A small image diffusion model, trained from scratch.
Model: 3.53M parameters, 32-pixel images, arch dit, norm layernorm, activation swiglu, patch size [2, 2].
Rows from block 2, named by matrix and row number. Each number is 500 + 50 x the weight over the matrix's rms, rounded and kept within 0 to 999. All counts start at 0. Numbers have three digits each.
# ada: adaLN modulation (shift, scale and gate of each sublayer stacked) (model.blocks.2.ada.weight, 768x192), inputs 0-63
ada.126:543516507515527509531501483509498496519503513498519527540513512520492513513506495506493515494494492524520497497512482507500514513530477514507516516493512522519461514499501498511513520489496544
ada.127:519507491507511502511505496492505491500504489492507503514507506502504506506493505495503506507497493501492500495506497496496506507510490506506498486488490494492502507505498530506507492496496517
ada.128:565539380539531478544495510504595506488467493500546512497539539509538537537451475512451540522484517503448494483540499469545539540536486537525490509489418348546554541464510497538540354500506534
ada.129:479500413502469494488489504516595489506498483509503478497504504526493501500493504507480500524518516507504485496504486501451501504478502500501433486487464366527514504507492470503503376514524522
ada.130:523524475525606477554458487526566456486497485509530523528524521520507522524509499496479524502496500491505496489522503476513524522564471523507641491485482474514523523480511477520524471465479495
ada.131:524539499539590505564473562528562529474470476484546531505538534548497536538507501472469541465487514513496474473536505493542538535573536539501618514488509502529491536486485471532539503457470465
ada.132:560553456552592496572462469475670478490464453462562499497553549518593549553478489509445554464501488520479448457550553469478555551580485551548625440522460471548563552449456501548553470447496435
ada.133:562554457551608519602475542509611510465490490492566512465549544516547547550462491492485555475495470485474484469547491476511552546604502551478627467504472446532491549501479546545551448485477496
ada.134:585571485569687494644479471450827476459475450428591520504569561512613562568488476507450573439497466619467458436564511441559574566657480567588743477544469501626472568484434532562571500490450495
ada.135:480494344502375473432505515538569421528481473504487369435507512470523503500429559528490495515478485511465440449511452444444498511419451496510353553460397306484500508483478547510504313440505559
ada.136:463534193540398485494439505468575474475448463433543435524544544574514536530368552533407529496482470490371412406546507458520532546439486532610256416531272142588486546483533467541538150480478622
ada.137:465503569500527535541523528528227484512533525520504478476497494475462500498513493528511501511521503474497531548497489543503498496530514501458558535450547622495511497544509494495498612494516512
ada.138:574607466601712425681457460457692522462470453459628596561597585559544594600447538480453608457449422588453471466592583467601604591694393601558784432491471459591547593443436540587600458478464466
ada.139:508553441554476455575460451524331490498507487485556540554554549610545553549475564520448552452473521543471471487554548472500547551559506551499469464584490439488534552471532434548552441399448412
ada.140:553559440556587483587473482498598499476517496486567504556555548538558551552482530482496556499474494516512505511552535501478554552580489555556583468563467429566508553518479516549554431512501535
ada.141:511501340505397503459482475514533490504473498471498462518508511482466505502484516500457500483529530470475462475510522509511501510438510501560322481464421275507498509499510463508506288493514482
ada.142:519532451530560488563505469483542515498497501502539512542530527534500528529489495472495531483489482535486483495529537519524530529560472530492553503532496444519512530514492493527530448479508458
ada.143:411495662493499516529557520550362510552551556547496444428488479454489489489570466527545490557500520469575558548483521536468488484527564495515509517466610712443469483550500490482487703521527501
ada.144:455472408478425495431478500531681497455488497469470475492481486488499478479468485481480475484506525523478465458483464449495478484434504476512447477451437372493471482476502487483480378535480517
ada.145:590583243582654459613457520459745502400417440432597530516586585505543581585377541468436588407494436477380407412587531421524588585617477579504672471532330190545560588411471535584590196443430500
ada.146:466561719554623528643522555492432492502560511519574500498547534480491547552578494566525561481461551444550572586541568525496555540645528557535642482507633786478564544536510409539550776500510514
ada.147:513527543525610496566469494491580557494480490491538496510523518554466521524499496471470527477508495499493466487521534507538527521572483525511649478484495574524519522498487506519524568491497480
ada.148:610561274567548435554469442466741482469453423455572491539573573610558564563397527519396562453444462563412395409573489434515566573536476560547505400525327231609565574428445490570571239489479487
ada.149:584584232585605418608403413483703552414403414404600549598592591550556584585372632405412587428470468515384390392593536420558588590601424580548614443518318168491489591405483552587592180444443404
ada.150:501491474493483492480509519494547483510511485501491487494495496482513494494512482495485493508495516528500491489495527492481494495486480493478528514498486467441541495494517521495495468523509511
ada.151:488477662476481523496551509526405456571587538561478467516472464474516472471584463568547473544518529457551557558466496572475471468497514478463524542492622687451431467533519456465470682534538491
ada.152:479514429514482504511515503500455501489503516521517521529514513513531513512477489540508513510513518472485498493515527492537511514499505513526463489443456409501497514484506509512514411503494547
ada.153:476575445570677500651465522477743550448464475472595522564568561546533563568465521534448576458504506518470483491565554474516574565657479570538739441508425457531537568463488510561571450483471497
ada.154:413459696459457565459530549544402483537574556519455529475453452486438456456566458569516455535587567434548546561452449542434455454452533460463391527468578780396475453566547439454452758544539533
ada.155:586584423580736473674472490464787533466456477475605543554578572547540575580464549472476586465461469523480461464576564481561585575686462580545829449554450391546542579484467533573582396464470464
ada.156:438429706429482573448563560500305441532581570542422445418426426460417430429624436546562428553492530423593585578423505545436428425467525433450551530451663739461418423601511443426424735561501524
ada.157:506477268485331471383417478514585475464516493447465483551490500538471487481410402549434473512546477487398463434496492442477477496350507480540267455532345214537455494429536519496485219481538506
ada.158:513523532520565502557503495495525519512505519510530495488517512515501517519514505496516522513480497528509513519516530518509520516560506521502584514516513546509510515510493501515518544504505498
ada.159:538556132568435423465358428414763518393386459364554532592580593616593572568276642417368561361477482514320325346589642392618565585450441559562367431532231058548530583365460553586578073453427507
ada.160:397411810414480561425603591561427468586583525566408409403408403525393409409690409539594408544486548482653591590400425591382409406443521416452502589409726863528469403631517341404404859538565588
ada.161:504515514512594500571511503511376489515520520511525529544512509510473510511525517504516515509515487482504517526511535516519513510567494512480641516488523538520514511512513463509512534532536500
ada.162:470474572474479525471527510513472509517538521516471465465473472498499474473538454504537472521510529477533525529472490502506472472475533475535493518472550594550488472510524494472472591532517529
ada.163:386422674427448539463555524489419486528529515525425477533422418506479420420615390499519419543454632482555555536416462519374421421457486425604414509468623696491488420544546490418419691518590500
ada.164:562597437593712514677474487445636570454450446480618560494590582499560587592447534522461599448466473513461453455588570498574597586681461592516703468519440424542511589470428596583595425465431502
ada.165:434462719460483556478583475464406547564555530515462515357450440526523452452625477443507455551593550484581566563445508562439452447463523461505445523455656772407456447562537468445449761505551472
ada.166:520486501488480488466518507516528564524524496515485491519490490581489489488498477487504487530479490475501500497490503495497487490466493487484521531480506496522496489494505536489488498522514516
ada.167:573594470589697466649453495485723534480455481469611572539585575551526582588479504472480594463458488550481479472581558496523591581663474589540748488575470468533524583476467498577587465471476464
ada.168:559568379567583447569448497460680537445439459443575523577569568530484567570387575460443570477433425536440430427569546470517570567567469566547618460531400353528527569416446546567570355456470476
ada.169:476529526526546538553496529518536462532473498490531534493525522522495524526493501479483529493502505484473482498524484501509526523550520526491524497475500539466549525478499479523526537466524472
ada.170:518562425560622461604473458460715538462451454470575558518561558560553557560460556492446563457488497531458444455560531450522564560607459559583651444518432430564551561452446549557563429467465483
ada.171:425421699425381544425586550549291412569601571588420473390419410464472418417610423539549415535595569508583588583413414507384414417411542425539313579405654733431354414589571428413413725572560557
ada.172:544597355598595442580447488501665562466428425497602568557602604589546600599409556427475599431463423540424412423605552446516598603579441596537612472536384331602512603424470526602602336446444498
ada.173:491547431547566431545465432485637521476487460471549526547548548484530547547432494519495548494497488493459449456548523486566547547547531546557596454559442420483509547459451526545549422447479334
ada.174:505487322493385494410482502495709500454482500450478507536498504576518495494454530531471489471510483506460458446501510410458493501407489490506419452410371256513490499473476520501497268529488600
ada.175:515506375508495481495504584489550520464503507501503498593510511511473509507464531494479506474533513473474485495512552458495507510497460506510494452458398348506577510499530539510509350530492581
ada.176:526571545566660485628498495493610550480490498479585526515561550534494558563497548488486570499481487529505501513556563475530566556636494567535666471547502579476532558504456564553563569501460512
ada.177:600549517547600512587529464491557483493499482459557531521546539516540542544510495474492547514485525527520511495541527507485547543589482546571613499490509529580512545511469495539545527510520466
ada.178:563570557566651485626513463494515526490512492493582500559562552541527560564537507497515569494448453547519527503558536538499566557630476566542681490501562582522515559524476508553563580483482441
ada.179:539502199512405450431417447514721538451418407493497404532521526437625513509377487472394501494542500472387375367523578481538507524408521504563316443593291131569531521450544520521515142491493523
ada.180:415473549471454525473537531540381417547538539526472550414468468393452469469524483531545470544536545473474550554470451514455467469464522471410391521516527552411528467524556450469467550552554542
ada.181:541566547562760496669472515510700507484477479492587571541558548533510554560526502478492567484490508511523502506552509507488565553690500562492838500521541574561543556507460487549561567490497457
ada.182:536494628491512493524528482508420491536520529535497477489487481456507489490517467498543491492490487495570557531484494499475489484525492494505538491508560670532449484547525454484487661539528488
ada.183:548597504590769510709493500487656531488485469487621535489584572490561580587487543504479596469485483509482483478579526495528591579713466590537796491486484515543548582494470531574587511478473513
ada.184:564577436573588474605495481499613549472475487471589507570572564530487569573461577457496578472467469557488481481570529499508575568599503573505612470533441425505505571468456567566575423504444494
ada.185:551528507524594504576493504515455505513504515505535475524523519505504522523507475510501526507504493478536520525521509544439524520575501525477596516514509526515508522518467498519523521497488475
ada.186:555607499602688468681486479439710526470461447480627537566597584536537594601457543469474610454452417583452484467591594487570606591695450603573780464512466509552529594478468541587601506487443467
ada.187:492501600500559505531507527501460506521508522526504546488497494479459498500513460508497501563485497536545532540495498526512500495535514502519558483496528642492436496527506504494498632494504512
ada.188:596569248575557418553432411456651559395425457390575523512580582578484574572380456407397572462480486561426363402584575401554574580538538570617543446575303214680552582390468633578580218545417476
ada.189:445513611508545521539517525496365498541543529543515521498504500465442507506531512522566510516498517414544552560502448526511506501538557511522528512490576639419490502534488475502505628521501513
ada.190:531520516519557481540488532517577498481510504492525558486518515525507518520509501464501522515505500497509512509517480496488521517552488520502623499492521520510510517485493496515520518493482533
ada.191:468512621507476548567622549579106431570559574571517460452501490461498504501520467554575507591539510405581588593499486585444500496545545509381436556388604658495458496584565476495500647516546484
ada.192:504446596448433493454535502496330453523546538547445436478448449491450450447559476512544447528520483499567555538448472542450445448449529448446464509496575616500461445525503450448446613542544461
ada.193:546636614625777495738479484437625562488515473512658565555616599572528614623531498553460636466420488500488494507608592474556629608752495628521822470554568660576604613455471481603621655440467388
ada.194:491500416501480468501483480515547475474492493480502514499503503513538500500472484494488499507522515529519482481503528486515499503494483500545479488486461386539524502478493526502502392503476497
ada.195:568568312570585467566436507461725526442427421427577626526573573548544567570449525452440571475452478506418399421574506434512573573566457566545565470471361273584593575429457510570575280465463521
ada.196:516491685484546522541590500526201523562580596575490494443476468527533482482576489547594487574510495476607578609474512582451481472543592490521549536478624718481435472550501463472477707466566445
ada.197:538518410520475489492484544543490492512475468504518473511523523583598520519466528491498518507479545463454481481523454464456518521484508519510496504614436399547520522492545423521521398512452492
ada.198:568585510581674500641510498459612598484480483486601542526579571554494576581470490493505587496465490528487472492576516483516584575650495582562710487476495526501527576492467494572582525482493516
ada.199:555526508524582475551505485482622494491524493502530512513523518505540522524506504493498526499452486564500509491520538522525525521564481524498652469485522494509505521495505495518523496510502475
ada.200:509569475566713443660474497466640552485454445476592529513565559548514562566480576443486572478455486504489476477563553458546571562671485565518752492501480475520574565484445495559568476461473473
ada.201:561583276582528505605515482510481532425467507430593530534582579546587578575408605520432579470498472541406449442584540469592577582576481577543450417470361245522522583455440609577581249467461499
ada.202:520544437540661486620480477501689537485478477484562524515541536531528537540481511499484545482497496521494486485539525499520544538627508540549722486514471415532513540474488502536543418494476470
ada.203:491510526513543532502529560475674543486495496483516526527515515545469511516512448471500514466470551556523461481513423499475516516518503513554585510424508525608482515489455475513515528525501479
ada.204:485514482512510537520506520517457533497508501512515505456512513488514513512489493555532513494526502487491514516514448497474512512519532513468542504459484482504509512512481522512514478509490531
ada.205:528519427520537475530485447481652425478480448447525565528521520519482518519439513513464519462495472532453442455521546463532520520524479518494519469481432401527520521470489494519521403464473484
ada.206:484469481471339534417548550488352466529510509526458466476472475476507473468521504525502465508505542450519513536474494485445465474397505469509269497488519475446423472550545449473469478471523450
ada.207:484499537497540513521512523515541507512505515513503501488496495489505496497509508497511499501507502469508508511496493505485498496524507498487562506496510553489477496517514498496497548510503501
ada.208:507614504609732443693465529451642598435475461484637511544605595545572601607463565466499616491441474594491477477601571460568613599705465609587776442554465538568570604461461510597609529492479511
ada.209:403363647367373526344590488567311393511552565509351383473369376445430372367628384556507367520516545449576553558370416579495364370359545367507427494422637672390451368556523447372368670481569529
ada.210:533633496625717459696441487453685551422467452444652513516619608562592616623473547510444632424464502565477472449615568477565627615709499626503768440551463522584524618468440480611624514453447435
ada.211:574623497619702491678473499446740546441436439449642568565614602525566609618458531446458626454468476563452456453608565495530623608684497619569742433575453520585535612461436561605618514490431484
ada.212:546532419538536453532532476472606464472493445431537499571541542519537535532502551481415531430404458456459449474540463422470534543524446531515510470438443417593517542475448483538539418504458484
ada.213:544515359519552437503457454491768542425450454435519509482524528562526518521411474436449519482488486557444420407525541447520523524513498516538605480502388323504490524446481556524525329489500473
ada.214:509542541539538497570523458505433548515513503502548496588535528553479536534507576510468540546478469562497529544533448521569534533558512538558543526546542552514558533498463495530534552475530389
ada.215:533515362519463487486489516492588554506482528487514517497522526558515518518435538491485515481506516547454480465526471492471516525469489517489437534466403324541450524468475507524521333464534551
ada.216:437437609437399549425565560535355503543569542538432450472435436414474437435584504516552434541488523428554567564434440586468433436419528438454397516433602622442478434574501419435433621561570554
ada.217:451515532513573481541443527504475501493465484471521523483513513472467514516499526480487518488479470465482469503513508485510517511552473514443616501525492552514536513478495486513515550465470505
ada.218:468512537511534511528495514548489469535518502496516531494508504499483508510527462489478511495564535500527508527506512558492509505531530512456573477483519562470482506515478440504510556506525489
ada.219:520547467544627486613495506507528496479487481477562564526543538515489540543474501519475547460495449489485476495542498526547545541607474543494588486412492458559472543501446490539544455494468458
ada.220:552512700511652533568559495496483484559571532539514515511505492481492505508585466503566506515511531540587568522498487531434506500590478514512683484521619748512504499582548506496504740506499454
ada.221:532521516523483501518465468515533482522491444501526561478522520583564519520511484502477520505483528466492493488520439495466520522511486521562467512487509523561489522495489441519521523489502509
ada.222:499535433532575482575497544457575538469489474471546496556532529521511530531460521491491536458475502514485490499531562477498533529572504531520610492505442421508512532500496483529533421517487473
ada.223:542446299457312480341434531527544510446451521484437508484470486468495466458421588481492449502565522544456461431479492476486453477318466450502247509511386246456444473468495496479465258492475501
ada.224:558534458532559514546504504517587476493491499502538512523532530510509530532465486549503534489493481561499508481531514506511534531548513533536585499457453452520461532484468497530533453476507531
ada.225:550559510555627487605487506484632513472492481476570524521553546520550551555494512465497558500489485541496483491550550480531557551615492556566690496560503531559539552481476527548554527507497494
ada.226:443461524464502518455494498513545476483494510467459491484467470521410466467521465478495465497473514526519462485466463481500466467475574465521601510437519528519458466508493437467467528546523502
ada.227:544567550560729484659474486467606535462454457461586566551552538529519551560518512466470567474446452562495481489545531510535566548680482563553760498537530556545540550469438532544557554464482481
ada.228:501464222471325475363476458483745471480447453493452474466477488551513475472398538530444466454519482473427423430482472459509470483355485467531271470468325095533504480449509488484476115528496490
ada.229:525512388512517485520479508507628505479486490485519520506515515492504512512445518478481513501503495532467466471515481487543513514518507511529519501485438335493482514486502546513515344519491443
ada.230:521609431605726453678429562458754586447443456504630537547604596572494599608429566445481615431445471528463439441601564411530611598694478605560818437570409424505503603462476511597609423455447536
ada.231:507530209536465450509436422445708509455420455445535462551543545549523534532365568484397529435412493507367384404546542433576534545483491529588378431554302150567635545427484510542540161444511475
ada.232:469468647464482551491537558613380451562563557561470552428458449452498460463564468508579463538559524432578592576454469531502460453489548470458472520471590668475520452581512443453458664521526520
ada.233:512585229581559494626500409450309468475494504463595587604584580547615582575403542498462579523473510558419444470586515469579577581592449577487526467515346214615532585513521582578581215466434586
ada.234:548494624490543543525530523561326501520537528494494507492486482499486488489521454541522490519497551453520506538485517507528489484520541492458479507503556673512543485533512511485486665521522522
ada.235:488519734512594540571578519560383529552572556536526458411503489500456503507592448546557513522495507445578586593496495529493507497566526516481562499514650787458461497559497523494503778523488517
ada.236:332439544440365601391549501595325507560538551508426478462440443505447443438523493525517436560529537479536521548441464532531433440380519440453357536461537536422433438543510532442437539520545516
ada.237:590593499588702487664482494464615541510500469535612547497586576545607582588468494520478595519465472538445488450582533472553590581674512589528774500517509514570493584425468570577589511442491496
ada.238:573612520604754474712483538509654569465453463489634453508597583524550595603476587503517615465420432501512503512591588471553608590734507606527880456562475545456517594500428533587603538482455475
ada.239:538577610571672502648503511504606530507486500506592534539563552509507562570524514469504578494493515528502518504558502541513574558658527573515705484542542656503535561518489488556568646505493484
ada.240:500486397489416486441479489523554518487481509492483490476492497550516490489473518466516487500504520535479487474494538490526488494435509487487418506482448359552504493488505521494491369529482532
ada.241:592559428557560503566513477504580548448480434429567478508557553543485554555454519492450556481477465545446450469556551463500557556555483555584548482588452434416504557467550568553557434463499494
ada.242:492514531511621511555494504487576503489491494493519500482508503488500508511514491515499514498489486525503506502506507511502513507574520512518697500495519533512515508493478502506510533493497501
ada.243:438429732429438564434578532498522491566576530552423490437423421458467426428596438523569426538534585422564566574420405540406427423441485432560441517461624782463490421591578462424422770526557522
ada.244:444481891473529579534598556579150485588604561603485485441466457452454470472671507541620478626500558411592700656462452547399472461539548479428555512440740999380504461615548459462467986566494556
ada.245:467484582480467555487550578571299509544562542548482471499476474470505479479528515577540482553493567439535548556476474531445479475484515482450434504499549600427454475575569496476477595498511549
ada.246:455435686435421518451548514591273429603612547605432478497433428475422436430621471585588429581528577469621601590431459557474427431443490437438453555495659709437468427580543475429429707568543477
ada.247:508496469496542480515508483472590542485497498503501545540498498510542496497503514504500498491522478512494499489497492541492498496525530495487599520483515459500487498494505445495498463504496446
ada.248:455449598452459563433515521539390517549538515536443494439453455484452453451573412513499447547472526458527513526452428497443448454431553452477445556483572628457436451565525473453450625519543502
ada.249:521564435562636474612470437495719504443484461450577521531560554542559557560444529486474565468479504541464466462558555439534563558619490562563690474568437422525555558467498567555562422493474499
ada.250:507559168563573377541394440399922539422361356423567530585572578610585564568329506420367567438486489553376349332576535340537571573548403557548625434550250092561553575371484648574575108451407471
ada.251:486590494587707468650478510480737593472466470481609511531583573566515580587462549464496594488455475522478459469578558482541591578670499587532787467536477502591563581448472510575588499475500527
ada.252:615628560622739430708450444424724542432472434444646622592616604545520613622472592435439630446438444552437472427611586472534627610722462624552798464546477596484605614480443562606623581479464473
ada.253:539537525535568543566532518494464539518510529493542541532532528465559533534516507490532538525470503551499496518530497546546534529565509536464575491489543540618515531509455449529533536537551566
ada.254:527524382523515502531495524526693493476491490495533490537525524520518521523447536480488525476510491511462482477525504485540525524525491522510494477478423330540505525480496509524525341494509532
ada.255:512608548603702495677482515470670542483462477490626554539596585512513594603479515473486611477502496512475471472591527517551607590690524604512740469545478580512518593481470514588602570478475496
ada.256:494497513497505514502484494504507483523507500490499492505497497480484497498497490498512498508498501500489497502497515489510498497504503497532502517504497510507528497512501493497497510520499487
ada.257:516502525502502499490506493521531487496492489532500489494501501517512502502498501494529503491480495485491517498501521516528501501492512502499507509510517519489504501508519490501502518486498506
ada.258:533522479524567500519524423475531513510489513474524514496524523505495522523489491499497522522508486566496497491523517505522524523524509522482548502443473496552513524454490440522524492475499486
ada.259:483515576511517524519494519501478506525504483529518557495511510494496511514544469496521516499504501456498546553511497552442515511517488512441515553480559601480489511523470487512513594526483546
ada.260:467506547506541538510521520489484513462484481468506525453506506451483507507545523582495508513491444480495508530506557523488507505521514506520572486517555581481498507528470490505507578487491519
ada.261:520501498500513511499511483481488513496492500500499517490500501498496501500509491486503501510494488504493511505500484494496500501501502501496511501513503497513519501498502497500500500500494508
ada.262:514506518505510476495523506511505534467501495493506486476505504511513505505507508464513506467457497477518515524504511541514505504489487505458497504490513500521520503519495465504504503532480472
ada.263:496497494496496473501496500519498474508493500513495517487496496515486496497486468505497496506494453499493493506496514507513497496506501496507502508501492500474478497493498508497496496484541496
ada.264:510494483493484481499497461486505460486471492511495528534495492458538492493516491530499494496537498498498517492492497503489495493502506493486492518492514495509505494524518583492493498482468497
ada.265:471504542504516473511515525507478450534458513508505537508504504497497503503536502568548503492489518516551545528504430593486503504508485504568539495464536579534477503548468535504504574492562515
ada.266:533537516537579476547491453482560513480484496500544540509537536514498535537501526460462539481463512490473490477535515486543540536553453537543577489494501526519478537501464540535538526492464487
ada.267:507495510494513520499480506499515488494510481529496494514494494496495495494497457467522495508480498468481508505494500486489494493499521495487506483518503502498497494483495463494494502512493518
ada.268:529505501505502513502522490496516470490493524498505488521505505493488505505489484496504506493488513504481496486505505491494505505503516506481507489486482498486513504506519524505505498491500525
ada.269:527500473500504488492460518490486510478498477477501473484501501512527501499517469562502500514461522497512492485500481531504500501492490499550511448464498491505505500515469494500500489493472498
ada.270:488501519501493513501503527495491481499525510494499455527500500512499501499517491492502500521537499513495501526500500503484499500498520501576507528476509529485516499503490478500500529501522506
ada.271:451464565466508530471591522495485509520545518505464461467466467385464465465554480542523464503467530469543523500464451511438464465468507465573487493513548574493481464520472397464464570455516400
ada.272:530500405502486484501450486515540461489461451472499496551502505455534501500472521493466498498513530533492451446503519480495499504493459500571486470568427403468496502451482500502501404494479465
ada.273:463478533478435506476546507509402468486503522521473506431478476454530479475511518518522475511496488457512525520478470521500474477467500477505415500511522529502505476486529483478475526486525536
ada.274:543505377506483494495444486453520501486484480495501496543508513516554510507428504469483505487456463506487465496513506447519506510493506506526499438525416345488493508452559539513507351504459491
ada.275:476515450516519482521502517494534488510522495489516501509516514456463515514459526531511514490509453527500486512515512465457515515517517515480506468560465427494513514487430495514516427481501513
ada.276:494505473506472501503505515491476505508500500487504473503507507515522506505519487504491505509487522517482499478507503515503505507502507505513502524495488479515509507506497544507506479501512503
ada.277:508500597500519495530533473502561471499525497454502515523500495507498497500525511522490502481504550540476495510497558488463503497537415499506543501515551616435469498498530463495501616492458503
ada.278:514525484525528474534520490469525474491476485505529501582526525395520524524510528503471526522446507482507507496525524474520526527530511523505530495540500498483507528493476463526525495533486506
ada.279:504472519470441504469508467529423521527549526502467442511469471483478472469500469512506470535524504509486535544471526501476468470455494472555440528447506512498506469503506475472469509528516490
ada.280:488501499501498490502496503501510525496489487483499456488501502526494502501500491509488501496507472492508500494502485477459501502502496501525500473517506504498462502503479531502501505516500463
ada.281:495499493500507484495504438483493468472481503508498493525500499548509500499502543512480499489492484518497508484499508525529499500496505499485506498484505498493509500486491524499500495490493488
ada.282:457477532474417518432530576565400430555520549547469505405473475481470476474533470527557475500519512491513523519474450512561472474428451476482477514499528544444487472530514504475471538489513529
ada.283:538513446512520474511470468528506500518498490487512527530513514500512512512467509497482512507509498508467488495514504478493512514508503511513510517482451440498508514506483492514512445472517474
ada.284:575555345550563486585388479436571553425401463427556567554551556533571555552388540462447556409433391512446453433556510437542555554569477550450561447539373327568536558438443522558553331427438519
ada.285:442494514492492491498503485530517487472486489498492560553492491492502492492486487506491492535546495474505492498492487553506491491503496492495488508512518513481472490503544489492491513517517493
ada.286:499507576505553494516525501440517506498517488514509528490505505452566506507500497474524509528452506496493518485505497523528507505524510507515563446515536615483500504528477507506506609486480461
ada.287:509485586484512497488528497506441506511515519526483488510486487490501485487527471498540487511527464500515520533484470499496486486497499487472530499507548633493482485516499495485487639506497499
ada.288:510537384536551463542475488461602533475486481461539523523534536521545535538457531488484538490472467521472480480536522467533538535543473534507522447522430357517515536455475525535536359489486486
ada.289:500499498499507518492501481553496511493523487538501484507498498478489497499492536527497499516489494493479497531498543548516499498491478498496506487575489503495484499482521524500499508445484539
ada.290:459470573469466544468558528525410470528545557540467482472468469452506471469527424567545469550500526460541524537468478535465468468464529470443460518461549580493468468502511469469468576531518546
ada.291:566530474531607469556463446439620503460469448453536530508533529508563529533488575485430531471467490546473417440531569482537534530567455531522613501519462484485529532472494502528534480479458464
ada.292:482492501492495507496502499509497500494512511500491471497492493501494493493502470502501492498510498516499504495492490510503493492499514492498496504487506495515469492507488493493492494516498507
ada.293:513546456545640461585475518491583497451464461482560547519546547437475543546485502460413550440471465506453438455545469484524552546584423541484597468545469468545500552470459563545549465452436424
ada.294:475467469466453537455531574518445482528525528541461546494466468572461468466487473548503464489521517429517496533468465489548464466449515468418428544496486446497487466517535520467464453472515468
ada.295:451496566494514515504524525528460516526541494521494482494491489455483494493539483528525496491498500482528540533490468540484493490514519496475539522518547589500548489501530544490491585505508447
ada.296:463452547450430528440531523549394432520539535514444484490448450515477453452528475519542452542504497459541536543451447519506449449439520453468435500482535535469464448521514481451450531539526534
ada.297:556585320585616449612415447410655525431433439426602539508592596511543587588396508498431593451479440577411407424594590431554596593602466581568607472575373297567552599400465530594595303469448503
ada.298:496501493500511504496473465514480450472470483509499522534500500541480501500504548488498502482487498536514489501500547503570501500500516501479537490521493504513495501501483561500500503527509507
ada.299:464464613464439514456537522499411498560571489542458454469463463495490463461583476509529461505469526514532518543460474526470460463452526464476452486426581639494503462552524440460461634550531465
ada.300:459500549499500549496472552517566500474507527435500526515499502497444498502537475458498503499487491499510505511499467488498503501505518499559509496525523555436487501542487522501501559558479577
ada.301:476518494519533490527479534491532526477494486483520515507518516515494517518501487513495519490476463524479492483517516499525519517533505518505535501501495501534527517498474492516519497456483532
ada.302:530491507490476486488515494522507468490516513496490539485490490500520491491495527490537490532503470484489499511491503491546491490491509490507485483479512499484487491517509519491490495505481504
ada.303:509496506497517545492523486468503516499489485534497477489498498494478497498505450515514499454522503482472507505498506468457497499496492498494519496518502505537483498504499488499499502484511510
ada.304:522545370545584478569429520428593514467461460454553555574548549535562546546436564461428547456499480543425401425550495503560550548567460543523548476553409354504522551437522571549550356441493480
ada.305:488504486504485508501505516483491484497517487498505465489504503511509503503515517503501503518503536492507483502503519484460504504495497503510519510463512492489505504498507489503504490504478485
ada.306:556542384541566447569455483506573598469455479465547549577542544554515545544414541469453546470454481571433484486546518499517547542571505540530591449518428370541548546467427489545547374481440501
ada.307:480496496495491487494472515506507494509519482516494501463496496521486496495496494500512495508502503508496499508496490523513495496492456495483494477526510492486492497522494511496495492507522467
ada.308:460434612436407544430585581556388460558517527518427450400433434460504436435557441542542431563508552433531539550433436528401432434434528436496409495484560638422492432532549466433432635516560562
ada.309:490502527501524510498476485504549539492505477477504511492500500489527500502495506520505502515494464476484510497500470528480502499501514501487507479513490524482482500495498524501501519529470497
ada.310:508529496530544499542485477486556471508502491480534514540530527523517528530502582498523530488481504504470477471528553474488530528544468530542546506515501489464504529476500524527531490447475504
ada.311:516488505487487533484501489512478515513524499508485510490487488509507488488524423521515486517531510501524531511487518533482486487484479487486476532523526501501503487526529505487487503522501442
ada.312:491472523472460484455532498517468519542526505507467518553473472480489474473513500531532469499513490452536530521472473525487471471458497473493470538372520514516514471514476490472472513500472465
ada.313:514518422516488507513478510520435531451475455489519574506519522487561520517479568489486519480529530472459496506523468485520518520506520515505473433451475413486505522483460521521519411515458559
ada.314:521483462485478461477491481529479411491542497528484456496486486487464486485495546492480481488523488543515490489487500499478484487474505484484484472485482428507485486493465488485485437491554483
ada.315:447432589433412538412514491543399467550544530553424487467432430478495434433554467531568429560530546464565554539430500521453430431420541435482421533474563598484444428541528445432430596535521480
ada.316:481502497502506509503503506505509496495500502508503483495503502505528502503499507533479502513489544511491505507502504497487503502505488502501505480490498500498529503497498492502503499501490485
ada.317:479500481500474489500498542529512527524489487510497485495500500447507500501480496476478500487521507519454475474500496558551500501506530500530490500469495490510474501509531532500500490495553476
ada.318:511521508521518491521506492501541497501497502481526542494519519527537520521494489501466523536508506520510487517520475544465521520524501521502532495516479505510510519504472498520522505492497525
ada.319:527517386517500506517489549477524521511465488479518539503518518515501518517496481499529518520490443504491483488520481476499518518515499517534496511528445373544480520490488543519519378491500537
ada.320:543553409555579472568460445484597550492453465448561521524559557528527553556449515490483555483465501542435460456557521446516558557571503554515577483508440401530536559456502557556559402479452460
ada.321:521494493493499534498480525519477481496514511500494499541494494490519493494505513501508492464515541546518512496494525503492494494503475493464472532485503493444524495503486490494494495528525480